From a checkpoint of a small image captioner: encoder layers 8, adamw at rate 0.00075.
Rows from block 5 of the image encoder of a small image captioner, named by matrix and row number. Rows with one number belong to one neuron. Each number is 500 + 40 x the weight over its row's rms, rounded and kept within 0 to 999. All counts start at 0. Numbers have three digits each.
After each neuron's rows are labels from the 100 images, of 14848, where the neuron reaches its highest value: "responds to" is what is common among them. Only what is clearly more common there than usual is listed. The data: photos of plants and fungi (iNaturalist). In brackets: how many of the 100, against the usual share in percent.
# fc1: MLP up (encoder.blocks.5.mlp.fc1.weight, 1152x192), inputs 96-143
# fc2: MLP down (encoder.blocks.5.mlp.fc2.weight, 192x1152, transposed), outputs 96-143

fc1.58:511567500564427539427551521494467491492457447500507464492534409540473418530513458490456503480496455512534490425517458459524426442547421425538481
fc2.58:465551462486483435463429483500551530464489503525477472463584472447531531460484459504468538544394433492451546464460567483437424468472511496447529
responds to: order Asterales (33 vs 11.4); family: Asteraceae (33 vs 11.1)

fc1.753:459581481543450533462552534546457492565456467506493442466496415526475443551474485498442477471483481495550498432539441475531453461539444449565474
fc2.753:546500490518464575495444527519564443456522562555523470495480492440563476497459466493510515524464498488510544508505578544497495522484486559424507
responds to: order Asterales (36 vs 11.4); family: Asteraceae (36 vs 11.1)

fc1.11:492529533560445431448564477521469469497450459509498481519536412550513506501494457533452493530515465549536531468475465509487463444517418429529505
fc2.11:505504469534456511536437540513566460562518569530503487426518534504538445531455550495544477516484547465568530581514512569503521531507480557461468
responds to: text has "common" (26 vs 6.3)

fc1.342:530604515473481533523458524514508517585533474511496439498537500514508441517499473496504479529533510532477544400554584480441479465536483497546483
fc2.342:457389493445537512517556529490482516532488459523491590510489501504521581531534529510449493521431482473459519597473451509569545426508495548508557
responds to: order Asterales (38 vs 11.4); family: Asteraceae (38 vs 11.1)

fc1.61:521606492518503486483446508497480497563488529494489390498537489525543433517506492482530465492530510487486558429499539500478512436518511481505493
fc2.61:512341473474519493515564504516534521411497493498521570508439537482460606525513522492452483516442511492490422601486454499522541514478496472442520
responds to: order Asterales (31 vs 11.4); family: Asteraceae (31 vs 11.1)

fc1.205:464495545562444509502473476512474501543474458496471509462553410531478495572521505544402491493497456509571481501493477528503478461471410441556499
fc2.205:447502497472564501556451421554470473513460515450473490577508565468538498532466570457487507522540502556452524446511534491433495535489544487466554
responds to: text has "common" (25 vs 6.3)

fc1.345:470567501503502515445499496486499553539508473443534544462538451504446462497525485494485522426552512456497466514505408411512484465510483453557521
fc2.345:487469518453528513525499471500431529499448439452453456547550580533491479488520554515516480470571473537484497468455470520530511484469516395561546
responds to: order Asterales (28 vs 11.4); family: Asteraceae (28 vs 11.1)

fc1.724:440506554538449480517502490504453510538495448508467515481576412529417494581532522511400482493479452495557524509501471533486463483483417452542488
fc2.724:433501533486574480526492476574464480537433510444444465570484547490542521468459504504447484476513489574459518443518465483429498540491559509520555
responds to: order Asterales (30 vs 11.4); family: Asteraceae (30 vs 11.1)

fc1.613:488482521546458425496545496478475520492478444469553566466526442577443482562539498472484481512538503515522561542481459507492492478514411415526498
fc2.613:403493497508494505484503535468445531531537491559456469507584511514445511410536482544448486507472461482478524402489490514516421432508497585571474
responds to: order Ranunculales (29 vs 4.2); order Asterales (28 vs 11.4)

fc1.550:457523570526473488533516523521442506545501467502466514464539407525419457581493489513378436470487457500616521456491453549475412523484428418580485
fc2.550:480486486505549465527468463541501505457440501451480491557493566502535520480479559497479460509504524583375486490502512467441519546518544508445552
responds to: family: Asteraceae (27 vs 11.1)

fc1.607:491492498531473513492532524530487511559449459449480476498566488548455474494475536487443530492485483531513536477484479509507538498505475434588536
fc2.607:399593494486539446562474430516490502490487522494459516516464543497518528481477543411471424514488454538453452472492531533458474531531521571481500
responds to: family: Asteraceae (27 vs 11.1)

fc1.79:482523497534464437497526525484480534475491449471526552473550448570474455529548538457485498521536509513515534547489468498488496480529416435504489
fc2.79:419487507502470486478514520456449529511541472546466472511596488501393512437565479531451464493467454492526476422510448519517447430509462532609478
responds to: order Ranunculales (26 vs 4.2)

fc1.747:539613488514524519485445498497484523552511509496476424504545479543523425497479487464510521526558545497522496445537560509440474426531500513557481
fc2.747:492387461460512480514564511523559514469498486519518577504483476502519574571487491542414499502449500466455490606467431549575566493497524485467516
responds to: order Asterales (31 vs 11.4); family: Asteraceae (31 vs 11.1)

fc1.725:467563526560413490479532473516482492529463477517506445468574425539506477513489480515425500511507485532565583498502472524446468480513403400547525
fc2.725:417499511513508538536480491522516450599532557522487531503481539490487458559477519436522489504520514466576502544532508529505492519515505564508518
responds to: text has "common" (29 vs 6.3)

fc1.409:555587484487470529509437511515436517548508479525477480510568497538524461511523481503548520513512522540511509404511512499471505403501489545548512
fc2.409:500410510465550464499536548489476451510494507470535572566498506533473571561548500533466519535469497473442508626488456522539555508501473493415538
responds to: order Asterales (31 vs 11.4); family: Asteraceae (31 vs 11.1)

fc1.718:503496515547467421473558478486474521500480458458554556494556440562456467558532510457470500509527503516521549532486455497462489453527399419514491
fc2.718:383524496505482505482495536472466517553550490556479471508570507508463493432542497561478481540492432489481530408491523511538419403523473567565486
responds to: order Asterales (30 vs 11.4); order Ranunculales (25 vs 4.2)

fc1.576:464576547541466500498579542528385478544454464511483507524476439537495411536483498460481465489535447527591543407521450510519452492538456467600472
fc2.576:562463534435542599488499539517506483414494505509491491524438532442579511520493479475507542480497484483459503440542550468547509547443556526486531
responds to: order Asterales (29 vs 11.4); family: Asteraceae (29 vs 11.1)

fc1.81:582483478549472459438568515544516453515450522480500461459560467517553507531448481530507559502449539547523567530507489442490548468521469484521507
fc2.81:397499524508443543529524534427430530518520447561519513492512485527431469523566486536464452525557467505561523456488489579538455550500433437554452
responds to: phylum Basidiomycota (25 vs 2.2); class Agaricomycetes (25 vs 2.2); kingdom Fungi (25 vs 3.6)

fc1.375:519617511520530506488438510516517494541498482507475478478539497532536411487524505501529477503537545481488570432493518529423446426495469493543475
fc2.375:464363481466502480525594501511527487444514500519532607517502527469474565556504519538430480515457483461461448606462440565567543533487540494452538
responds to: order Asterales (30 vs 11.4); family: Asteraceae (30 vs 11.1)

fc1.494:512536517549451440437541527479495469441482451527547516529481397550509505477523452522527499536552501561486490529509522502523526478521440487469469
fc2.494:492490549484481568488482434482513508456572476594501526514480459466480505541518466474467473484462465471553480483528497570500464534418485463461521
responds to: order Asterales (31 vs 11.4); family: Asteraceae (30 vs 11.1)

fc1.437:535497497581498446494509485493439444479474486505544526564464526534597501553495524383522503543530465559477523477531529502497535493523427454507482
fc2.437:565441534509507494494541511494555515531541508466489498532511489515447488465518492481530470436556569480477424542511415468545593463505493514506500
responds to: family: Asteraceae (27 vs 11.1)

fc1.191:474573470550455487427528525501459511478445479464529485486562424529474429484504475465487491487525463520511500410491453435518456445546450441541504
fc2.191:458550411511459480498446488505533510537457524502465415434551570484479488473460542478509550520421490501502431479464522484436490452499495499504517
responds to: order Asterales (28 vs 11.4); family: Asteraceae (28 vs 11.1)

fc1.617:546470590551479432487553519489492491480507481499534550559477424540479505483519467471518476513574542540520497540515501500528530496522434495474486
fc2.617:532510574477525503470524451528520490486502480536433464561471449460486516506494467432450492494464451518485499467552509532532500465426518466527533
responds to: order Asterales (30 vs 11.4); family: Asteraceae (29 vs 11.1)

fc1.238:450525512561466410499549488494452513516494452482521541466549431606470465538520509475469496517536496519526525533471463520483460454553396411516476
fc2.238:401507495518469503480517515451472538556557488551497492485541503497466504440559473535502452514469452482484524428507488506524433416509476586573451
responds to: order Ranunculales (27 vs 4.2)