config.yaml
dataset: "photos of plants and fungi (iNaturalist)"
image_size: 32
crop_scale_min: 1
encoder_mlp_ratio: 6
encoder_fused_qkv: false
encoder_drop_path: 0.05
encoder_conv_stem: false
encoder_positions: "learned"
fusion: "prefix"
decoder_norm_position: "pre"
decoder_bias: "all"
init: "torch_default"
optimizer: "adamw"
eps: 1e-10
decay_fraction: 0.2
Rows from block 3 of the image encoder of a small image captioner, named by matrix and row number. Rows with one number belong to one neuron. Each number is 128 + 24 x the weight over its row's rms, rounded and kept within 0 to 255. All counts start at 0. Numbers have three digits each.
Before each neuron's rows are labels from the 100 images, of 14848, where the neuron reaches its highest value: "top examples" is what is common among them; "patch colour" is the nearest of a few named colours to the mean colour under the peak. Only what is clearly more common there than usual is listed. The data: photos of plants and fungi (iNaturalist).
# fc1: MLP up (encoder.blocks.3.mlp.fc1.weight, 1152x192), inputs 0-95
# fc2: MLP down (encoder.blocks.3.mlp.fc2.weight, 192x1152, transposed), outputs 0-95

top examples: order Asterales; family: Asteraceae
patch colour: yellow; orange
fc1.67:129165149146127118150151137148108121149105085148121108084208169108172185148144133091138123148174168130141137188132110130140119098158137167150149149128113109112136152101077137147125099129125134121107122102149134149127120155124153127160132132081129166137096094147148135126145101131108108155
fc2.67:137125102122121164148132124110122103098092120097097145139110145123142104105178145113157095076154123118147104109081113128121139171147162142129109129131115111131103095119127174145122124107117149149147128133171109152121173141170127116130137161150144088171107175095106099123151131079114161125

top examples: order Asterales; family: Asteraceae
patch colour: yellow
fc1.217:179117129127111150137123166167130154126116092157100101118124099103161185097123113102155148147159161125151144180121135105140106161128129160110158165141123119117116160086083190115153091120111096163142100119143129149152114127125150111108143160084125137106101148150158160131115135128098135169
fc2.217:136098081095104169139089148152155167106173136132105116185099110107131137107126137135135137129123112145138114099121129145140090149106129120097098156129198148125108110110172150101152152109093118144135126113137115140133141096112155118086164121112155117114144130139182123148106129137152160121

top examples: class Liliopsida
patch colour: brown
fc1.165:124156120124124135113130124139100129166154119061170124097080206129093124139128147112086121127107169152137117121121131111130129153115140108143115136128105128127095079129118124133109146116136156113075172141110146130125154142106131125145156085119130127144130125088126122136148108121137104130
fc2.165:104104111111139117128132119131148124105117131216103137113137076130159152140102110153158178140166055145097153110146106161139141117123114119132125131160168164132142151128132108123115142122098106138164114130123131131142081083147103123142075153130145135126105124186101133123119116144123142150

top examples: order Asterales; family: Asteraceae
patch colour: black
fc1.308:108164147138146074142135155148132133187090107110130102135157129112122163143109097073110176133166135151117150139142118173145100143122099129113151146157093125095102120123111151117129114133137131120077142113100145168141122120141138109116141123097112150133095089141123138156122118149106135136
fc2.308:132151119142155138194152151139144125112092093145108119138146127118171209109114114120166119159119112110166158164125131111104119111143130132124125153106093114104110142094084152134123104149103160104128126115164139141170167126162133116128169126119141124139126136156118124096109161106102157139

top examples: class Liliopsida
patch colour: brown
fc1.724:122143141125122139126129129128116134148138119088187134105081202121101135129124139106061107129104170150136109117128135089134135160131145122148126134130108136141095087137118121126116145123139160110062185142107139120116134147097121130130164070113141120141141137094127112140142113142122103121
fc2.724:105087111120141113130132120132149131104123127209104127115137065120157171147103112145160180140161067149104147117148111164125143116120108134127133130173169158125141157125130091135117132116094114146163117124116131133131094074146121126128080160137132136135109119183088126123119121134122133147

top examples: class Liliopsida
patch colour: brown
fc1.104:126131126125099142115129132129117144143144124083148137120082216126100131124151147111090099119091183150134100130113142079136130168128156115153113136100097124128094083144127116127114154122141176105077170143118136111111138126106129135121163093116132113131138134081148128135151122129125109116
fc2.104:114116110113149113126125120117143127098128136198108141108147094122174192143105116158148182152168056152102154112145109160124145120112095119127125120162169165133146162127134101124120135118080120152153114138120119143138073080128095139145070140126137129124110126176091117125129123138113151140

top examples: order Asterales; family: Asteraceae
patch colour: orange; yellow
fc1.19:155125165147116155152124146160119126130144072122101104104160150112173200130136169109155100158131165145119148144145135141150125122135112163119169144107103141116161143106081143119106110117140157117098107114141160139128112176134135132143108133075129116129127123134164137147119090128090122152
fc2.19:101112122117156116123135111109159117163123135091155142165129182115154122162142129150103163109146100135125135096140119100120134162128128129130107103084092124119109069157158127109098122156146176105080133131161133143110113163131107125133113094137135116173149154106125045151119117130144127089

top examples: order Asterales; family: Asteraceae
patch colour: yellow; orange
fc1.188:131129138122123169149130138165134135138104078127125114111160168078146186148132153121152117156143153152122141158134129132142128133138139169131180149130107142102133136115104118117086124134130174120101129133150147148121120154115141127161114123061160135128080126119167142152131086147108097146
fc2.188:110110118126116131148163102091133096141085117133125144131163179100150115136164138114132132094149104140120135081117115088129164141144170142158109085126117101098099100155158138139110129155136150119116139128166128137113109159149095138149139133129138125173169145106124053141138115118136118087

top examples: order Asterales; family: Asteraceae
patch colour: yellow
fc1.568:147185136152153157146144130157110132134131093132126131088142122094140182135130142118119129136132159136132130176116131124133136107160139160150177143135157129118148152094085134154114127113118111120134142113133139134126137154099159132172136134070145136121071119154132186121162100132094106163
fc2.568:113129114118079081146123119122139121117115139155090133142163124125121175135137124122135121096156120096124114106117096206129137127112149120131126128114200132106104127127131122125138167134150133117123104125098135138119131121131166113143150177123129145153151112120179116142132116126128119133

top examples: class Liliopsida
patch colour: brown
fc1.552:115152127126122134124130124135112138155154128079170136104084202133101125130119140130065124125098154142125104123117136096120139161135145114146117122117111122135096074127122120137112148135138165119061183128103142122115135134101141128145161071115133120150148125085142128127149112132134106127
fc2.552:108100110116136127124129120130148124109112129222101136110144066121151168147116123144168186142157061158100152106145111168134147113112109121127131136173166148140135152129137098130115131116103110142163121129116122126135098078153108135128087159139135138133113117176092125131116116133116138147

top examples: class Liliopsida
patch colour: brown
fc1.395:118142137122143120128137121133114129169119123081183140110091206123093136136130142115075116132112149139128108117125120093128123158141135116140128121125087125136104075124130116143115146131149155115062177140107145122122131149108133136147155057107139115137148123079118112143152118137127105141
fc2.395:112086109120126116130128131129149123105110125208103137111124063124153173140106117143180182144150076152105154120144116170124141121120113122126125125166160145131140154131140097132111136121117112149171108125115125130137099082157118128117093171142141125130117121180088135121116118139127134143

top examples: order Asterales; family: Asteraceae
patch colour: yellow
fc1.126:143161148132122129149130142164117139127122084141100111100187138074156185149142149099143126154134169135139143176127126127136122110136135166139151163100137129114137137095087150134142117121123125131111119115147130148142112157105153115149139135058139153133085120159168139125140113133110103156
fc2.126:134130119104147122152116110122137105116107137141151179123096167127163144138152143116122107074176119093166089120087064124097156135133134146143094133148133078127091130121113144151145119114132127138166097152135127140113155124128161100155160152136136093157116143106157117127164126080106137142

top examples: class Liliopsida
patch colour: brown
fc1.39:124142134139104128120125130129113144159140118067182122112085214122077123131143145118077096129098165157134105116122135096126134165130125104135122126119112117140099077138131116137106146117136159116083169126103129114118138143107138115142149083117147106145127125068141129139145116122128099131
fc2.39:105110110116140119112122114132142127106123128206101139107142077122163187136102112148164181139150054151107141112146101157131141120114106118132135121162172156141126164132139110129114135125092110133165120140122131137135081090146099134131072159135131136129116121188096131131115124135126152142

top examples: class Liliopsida
patch colour: grey
fc1.380:117165164137124122137131136134136108141094089118110151133173167099139155152122156104147077111141145120159156140129113139104107143128133166114109161107131087128119125114097121137131106158132158115107149139137119174120175156143150098139163109093133123178110103101137098150162152114101135126
fc2.380:089089123132172127139127112107149118140117134124151132117093116172080178143069123133116145133112086156112169085157130129120126127108073115132095115114126137120118131137151154131124177119120139146157126096143140118120151069143102128125126041179114143128137104148086096136117122127135170117

top examples: class Liliopsida
patch colour: brown
fc1.13:126146138125111141124132122137108138149148128089179134115081202127090131123131142118066125131096164145128100120118130086127137173131143107137129118133100128138105082123125114129113139120143169121064177143099134122121129132103131120146158075108131113141140126089125120143152105140127109134
fc2.13:110096113120138118139137118142154122113117130210103133109132057122159155144100126152162176134155063149112147111145112160129141121125104125124130129176174156127137153127133092124114132116106105142159110125110125133145085087146118130126088167135140135134103121184090128129115119131118143148

top examples: order Asterales; family: Asteraceae
patch colour: yellow
fc1.129:148127175150124182146137163166120110130134074106126116113131132116141205141151173130160094137160146142113155159128117120154130124124137175121143158125120111113114151122078147123094131106137142121135104140148122153129164143116125118151127154090109147146089141124160144140123091122071132139
fc2.129:126093074136131143147143126130180124129156124123122103176137117087135114139117121162120168141091089149140149093159129111130142162131127124131091104089151127096136088158179140106136127163108129141108148094172144105153121127111101157104154087135160121160184133156136072126079157143159127092

top examples: order Asterales; family: Asteraceae
patch colour: yellow
fc1.686:119146177129134150143137136161130124143138067119122124125123140080146201179108180097148133160133125162100153163125122093141123136120130162119170162106127140106115130123089119111098109096130172084099131117135158169114125133138142114157103110092117151139072116136136133159125060143083117142
fc2.686:134090112121129156170148108081117122129148142110134131114113107126109103119120130173096137120116110143112134113131181088135128176144127103156116092101145133091134065134159129133108120132144117142135122139155116118100137130106098151127085106160131121099137171109117129119127110125137143097

top examples: order Asterales; family: Asteraceae
patch colour: yellow; orange
fc1.351:137145146146144134161134149152112122134094086156122106111200160077162179156120157096157118153146157136128157174135112135153120099127128181127179152128133123101128152108097135136110105144139138135122111127134117148131124126126138115134118144058133149128091126135154157132135102140106106154
fc2.351:116119103112160165120122144119130121079087108135123134120109141095191140138151136126134168152135069136130123093104083067135135151139194126135124103102137117119092127129167146137113140132107166145130123150151129137148105147147097135117139123131140092133142185147111091120128125119112134119

top examples: order Asterales; family: Asteraceae
patch colour: orange; yellow
fc1.726:154125161145113154150136147169133128148131070127122094109131142108160203138130162120147109162120157153121142152136134123139135123141121157131169154115110131107156145110096130112103117130133152114110113119146157136133115153114140124155110124080137141123112136134168148136123081138092100157
fc2.726:121118144103128146133143092109157107147114125132143151162125173090173122161150149122133142119159129117129120112134110075112169148136138167148119098109092112113106111176157137109103112141157159123115115136176138137101102196125108129150113099130150110165139159098144060154136104125140121087

top examples: class Liliopsida
patch colour: brown
fc1.313:120138129122117147116117127127108128154147114079176138102078213128092134141142141112078104134105153152137098120122132089126129166130139111136118118130110120141104088136127104136119146131147174103069178142107137120116134138109125131154158083112125125140148140084134117139143109132130099132
fc2.313:111092108123143125132133121126149123106118128211097138104134074119155163143113121150163179141155061141104149112152115163125137112113110122131132130168173148129140164129139097133114131114110109149166113133120127134135087081156112129125087163130140145129116120181095128128118115142122133153

top examples: order Asterales; family: Asteraceae
patch colour: black
fc1.456:107177141159143084151142149131128118176080103105137108136163141110140160119115087079102173132161140144119156146133115183146105154125106134112137141150106131089095107123116152117134110146127125110061126125099131171150119119149134102123144132105114141127100100140124145156126130134115140123
fc2.456:134130112154146124196158155137141129114091103138092104131137107133161206108115111124158124156106099122158156154138148139115110128147119112130118152105089128102123141092093151136125124148093152113132140096153133127177171124172120130115154136134140120136135138154105126092100164111116153139

top examples: order Asterales; family: Asteraceae
patch colour: yellow; orange
fc1.179:136143178152132161144123147173127131137128063115120104115157121105143220151116152115152119159141136142121150166141134126136136130137131166108166159110109146114137133114063147115113121111142165117102117111145158158141136163136134119161107117091110147142096131122144130141127087144081127158
fc2.179:120061103108132179132112121112151133117146134124136137154131122103129103134124143164108143138101100146120149098129153099129142215124151118130111115095156128111128068151184124113126107133128122136114114136160131122121107128107106136115093100158141110125189184120136077123109118137136149104

top examples: class Liliopsida
patch colour: brown
fc1.415:130151136125113130112118128126118130155137126061163137109063207111076119111154137104098095120095175150133114124123132106133123168131140113132118126121118130140097092122133121136112152126155158109093169143108131122097139135115124122142161104125127090134118143094142135144127126134140112122
fc2.415:108111116134158119125123123132156130109120122200113150111150095134178151136092108166150187146161059152097147118141107168136138133122100125137123124175157160126130160132133114126107148108085105147159119138121123139137061089146101136143085149122130125122097123178090127127126111136115153145

top examples: order Asterales; family: Asteraceae
patch colour: yellow; orange
fc1.685:136142167151125155148135151156104119132118078117096110089186157097162180156160159118138106151158148136114133155139117145147126139135140158134156148129121138110141126105086127139105135107134164113089125119141120144127113175129136137154109132069113140142107129129156133128140083139096118154
fc2.685:099104100116159141148146110102146106160088121096135141145150165101141116143157131127117148089160095140119128090116115126135145189143164138146121102098108109109087060136152139129094119143138166117097148129171114141106154147147109143134131108129144108177135140096115051148126113109138144100

top examples: class Liliopsida
patch colour: brown
fc1.209:127158139119109151120130128135109129159147120080175130104082210126105127133143149107091118138102169152130098112122130082116132162131151107141136134115098122126105102131110120123107162122133173115077179141110127117123155146104140122151168094123131104143144135089139121146135104123130116129
fc2.209:104091113119160131136141125140155123101124125207110143105132063127165144149100120155152179141165060144101158117140115168127139121119113123133137132170162158121145154131135112126115138118099105151166121133117119144143074085138125121134082149133135138126117114187093117124116106142112135151

top examples: order Asterales; family: Asteraceae
patch colour: yellow; orange
fc1.147:139132149137128153149132154170115126124104060122097102094175150101163174154149156114154119158153152136120143151132117156167138119129135157147168159104105143123132142105091137130095137117146177106108133121148130150127132153145139131154134133076127142140105124129151121141115086135083114154
fc2.147:097105109129156120139145108104157118166104132095146124175140169123131112134151103150115175107136085142094133080129132152143150161142149107128129089109103141098100071145174097102095125146171163101065137113138132137104139143132099139127123115141135109163179146117124065147102106135148136088

top examples: class Liliopsida
patch colour: brown
fc1.581:135138133122096153124126108130101147144144130066139132113089210133082121121148139120123084126085187150134104120106134086123120159121139105132112140108113117123088103130113132118119141125141173082085172137113142118106154145121135140118178110111128117139129140088127116144135125120131116132
fc2.581:101132112120173126138126120129156124096134128202104142117160121145190165148098112166124174159174071139104161128144110146138138129118096123138107138170160160126132170132134121137115151115090113161129123128136130142139044084120093128133072119127136138135112122180091118111123105137128153153

top examples: class Liliopsida
patch colour: brown
fc1.0:130154128123116136117125117128112140150149117085182136107092208130108129126133148114080106130094173145133102119118133092131130168127148120142130131124109132138094078140126115130101155121135178108069174130112137128126133138104128127146161079109126113138143135083136115129136101127134106139
fc2.0:111087116115141125126124128127144132101118140201103146100139071117152176147106115146162186143157065141098151122144115164125143120114101125127131124168170149128138158137131098126115134117101117150168123124120130142139085076146116128132075154130141133127109112190090120119121123136115144148

top examples: order Asterales; family: Asteraceae
patch colour: yellow; orange
fc1.537:142150189154130158141134143166132118133128069125117111104136136119164205168134169129163100160134155127112145149149104122135129095127122170118165156103092139118146163126076130115112139115149159101132111107141164145140120148126132116173114133087122123145111129142154126151127078128086113155
fc2.537:112104117100134144144133096101148131148135142102140139146127152096143103148134145140091148115126113151109122105136145092137147198137125139150123100097121135107115073160176134110098106133138144121091119139155128117093104172126115146132084082133160105132148163098123061152130094146155131093

top examples: order Asterales; family: Asteraceae
patch colour: orange
fc1.267:162120157147110140153127154158121123142133080133104100116141135119178197126135160093153114157137156152114152156141145129150117122129109155119175143109108132113154141113090152114115099119131148124098115111149146144126100156129132129143094132077128133112127121130156139152117083142101114146
fc2.267:103124153114155105128127103107155122155115141095148139159141177123151125169151130153115145104146111116129124105144111119114133145126129132126109105102086120119104082164160118103095130147154179099081122138146139137108110181131112126138113099144135119174143139100132043159129119136148119086

top examples: order Asterales; family: Asteraceae
patch colour: black
fc1.103:106170136144144075140138151148137129173094102104136106127158137113132165127110096081107170131155137150121157148141115180142093146126111135116140139161098136097102110119115150108135109139137125112069129117108137171151115113140139110117136127097112150137099091137120146160115122140118136125
fc2.103:130136118153144136192151155140142129111088093145104115135143125127169216104115112122163116152114102108163165162130133117110110124136128126123116162111093122107105140091089157130129110152098152108129122112160133143175175114165133111124166135129132128134130139153123117092107162104101163139

top examples: order Asterales; family: Asteraceae
patch colour: yellow; orange
fc1.718:136150157145141172154137144165113126128125061129109102105134162104153211135128158133152099151137161134130140166130111132137131128141132182134154162129124124110150146109080133135086146121132149126120117129143122153128139160136145125153116138074138127132095128110155166119133095135092130143
fc2.718:111084101112121143117128124116152113140121119111125140165122172084137101146141143128114148118137103151120121078128114080131153160132168134131090088127128116121096087153167134120123136152128146124095142120168127131123095129128101141128143108124142135180182161136128050142109127122140129095

top examples: order Asterales; family: Asteraceae
patch colour: black
fc1.536:111161136138132065149129147144129136170083102121135098130165159125134164139122102091112162137159148154119144143139104181146085122127107119117151137159108129100101118101124130115128121154135136117067136128096124167136129108131149109118142142083124143131121083131131134153123130151118125132
fc2.536:139134102143153160193159148144139138108077097160107114132146140110161199112128121107187124147115109121161156140129130101122129092132156137135143142134095124102113151105098144135118115164105167110136162113170125126167136133160119130123173119112158135152122117160129123091107151114110127140

top examples: order Rosales; family: Rosaceae
patch colour: green
fc1.521:127135102148147129156131152170139143150132112140128109125156125094131186126120111132114138137101124141153152148138130125117098121122128111114141161083153134109134111089099130121128126153089136118100170117121151151151173114109161107124173117092150132109123110155152143122118146131104120161
fc2.521:112118128093119142101102123126164132133156119109146141165135172101137104155130116106121123137126152127143141118146088071118132094110121161118080106114142098143095123166157138093132095152146148133109113136179155139118088119097119108120127076137143160157125092135164100155110128144145132098

top examples: class Liliopsida
patch colour: brown
fc1.676:117140126124115132121111113128121133166146120078171134103078217131089125132122144118080119135098168151136104116131128097125132167133128119145124124134090137127094082127114105135111143135144171114078176141110140124122145132108145129133152065114137123144135130082127126148154115134129111131
fc2.676:108092107114136121129131121132147129100117130214104140107139069120157168150112113153167183139151060153104144113138112162129147124117110121123129130165176150136139153138133099123111134115096110140170113126114122138132084084149121127132081161134130135132111121174095127123112116139121143142

top examples: order Asterales; family: Asteraceae
patch colour: orange; yellow
fc1.758:157134157148102161135127158169123118124143066149106114115157131122177202124136149114161100168127158120123159165134126131147126104122111160125163159116097123122152164102071136120129120102128149106124107111146157161142099153143135120155107137105112132117128117128158133142122096116073135157
fc2.758:103091114103126121123120104108170132172158138099148137193096167110145111149118119149097149129116095148121130099143134099114127171124110111115113111088103132123122078165169104085099133150136167106085132125139152131101111138125124127135101089142140111139175155105144080163108112139158133078

top examples: class Liliopsida
patch colour: brown
fc1.140:119148134126125127111118120131111128168131129069188134099072203119087127119136128120065125132109158138135114121117138105125130160126148112144131133133103132132108094125122111130109149119139153107078183134111132111112131142105127130140159066119135113150129131098139129149138114139139108129
fc2.140:114094101123142119121131121127143134112124136212108129113144066121163154142105117149167189135155055143102146121142102161126147119118106128129139126163160162137138157118140109126114145118094110143168113121118124137140099088153107134136081166132131132133106115183090135119120116140118148142

top examples: class Liliopsida
patch colour: brown
fc1.424:128139133122113139120118131131110129148137128089190140107086217121091135133142141110079112140093169141137110121114126098124130152131147106142120129124111119133098075122122125131114154127147161112069195137109143113118132137108142131139153089113133117145140137075132121138137114141134112128
fc2.424:109096120115150121133124126129142121105122127211097145109144066123162158152097119152155182142165061141101159118150113173133144115120103125136131136167168154118141153126132104122110137122093108149162122131115120142134078082139118127133086157132142140129106116185088129128118120135121135144

top examples: order Asterales; family: Asteraceae
patch colour: yellow; orange
fc1.493:149154152137107143144133164149104118126107074141101102102170161100187164131172166098167101148157180141119132153125113125159128093133145173128161147131105120122134158091097158133118126125131145119114112124148105145138108166131128128126126158060130137145119126142154150140133093116112101153
fc2.493:092115097126161127141146124104152113162085130104137127162156179113143105137151122127110153090138070147110125081130111125146122159132146125130120107102104122106095073140164120122095116158131180113088166132152111143119145138164106141115135092133142104169151106114109045153112130125151139088

top examples: order Asterales; family: Asteraceae
patch colour: yellow
fc1.102:141151158165129144140137161165114131137130057112128105116113119123146197132127116110136128151175130131121147152128130129146131136135145148112156158150123119113102145106071157117134129109148112120105110104130156160163134107128138111141142152087100164140110126148138141134114109124069139166
fc2.102:143087071153112182154139142123164120115152102132125108176110123115150137093115106147130128160062107140144159125132150081122131154144129099123109120077152133082137099142148144107130111152105133139128143108166149131148147099121111147121134099156147106116188148141152100103079141130124162088

top examples: order Asterales; family: Asteraceae
patch colour: yellow
fc1.703:125166183157152170153133155163129111139135061098145116121127133089142213146111170126155106139147138130131162197128117109123129142134126183106132165109127122101102139124080154113107110107135132121122106147149149166140150128117144100146110134095113129138053140127143161124137116122066145148
fc2.703:127081120143146158141121124131171145131144126109116119148044120117162131153103134149097139155094081128150140101167141086107137178131087116131078126100147145106132128153154122102142129117117104139136128092136171103150109153105130147129123065139138109130177165153133109110109124148131134123

top examples: order Asterales; family: Asteraceae; text has "common"
patch colour: brown
fc1.448:126115144154108117164137160121139110145104113139103111136218116113135145089126092094163135148140175129134159149146132177145098139123096168111129129134124111098138143115123165112125112156123139146120107132153127162146076150169121110116095130129117132100124116115165112153109139123135136115
fc2.448:131091137122103082116106141154153155111169166152122103128096090166119134179096139154104140144101109125156134131170122127107104115100073100119093136073158148129158154134147126115154150139086122144153157113099151102162138106111141124114141103144133144136172109161120114121115148156148107147

top examples: class Liliopsida
patch colour: brown
fc1.760:121135138128122145122122123126110132157143120082188140112088204133095131136120144109066115122113157140139111127115113097125122165125132117135138133124116131132101086134124128136109145126145170118065189143094133112122128138099130129140157069101136123128138129085133115140145117124128109128
fc2.760:107096113120135111137144121137146119107125126213094131120129060126148158142095118161161173144168072147102150119145110168128146121117095120129130132171173145131146147121130099127103137127106110138168111124114132134133098088149119123131081168135138134142103123181092132120111121133125138157

top examples: order Asterales; family: Asteraceae
patch colour: green
fc1.196:162121147152105144139135169171134146138146084132132099117092099131118194129130111105125141147151119130142153159134138120130106151120143110119148156156134123126105143107072167114138141099110096154123127103135151153165127120094153102139144138105109177128121124146161155135115128133083131176
fc2.196:133115091143123154163141122112158110129159110135136123183113136121114157102105105159116109147096121138152159143131136127109110134132115103103082128107177130088125110142132136105144148160110124125129141118140152146139192050106130120131162129148137128107148120145150142110097153122132166079

top examples: order Asterales; family: Asteraceae
patch colour: yellow; orange
fc1.169:142141161152108174145126146161109121127130077099103119098163155111158202131146159136151096153145169136121146149127137131134127137142141169134154150109115133115142126107086124122096124108134154113080102138146147155130134165119130117157126156082135128135111144129160149135140081123081130149
fc2.169:106104107113125126136129115115166122160141142092127130175129163093148121157137144141101154104113090142125130078142130105126139175133115132127099111072125115106111065160172125108117107155141147113099138116162134125118139164136117130120135096127139105170181158113127049147104131134146133095

top examples: order Asterales; family: Asteraceae
patch colour: yellow; orange
fc1.473:154132155130093134131132147168120139141136107131122097107127093075144170130136158087134155148172181144115105166146134121158123137132131169120165141146145147118130155123105154114121135101111096138131105110125142119141087146106148143133112140043143150128074136167148173151134081154117073167
fc2.473:112160072113161130142120162153133161076124137133096113129127154112143124115129125158120146121091081117133102086112102124143120119117150108126131156088166170135116117069129131145136144141097145117110158134109110132158157136142152125103183123106156105131162108149139091108122138144125137163

top examples: class Liliopsida
patch colour: brown
fc1.86:122140132122095143114120120134105130144162129086160133107081207124087127133141155121082109132099162148131115118123120085116130165127135106132123128107119122133096084132118114134116143136147163107068189128112130121113138143096140127138163090105131118135137136081129122143139112128131096132
fc2.86:106093112115159123136126125144146122110118121217099135105137079119160159158105124153151183145153064145102160115149114168131138115114105126130135128177166154126130167126134106131119134113100108146167129131117130140134074076133108128126081148130134149129109112179100123121113114131117133151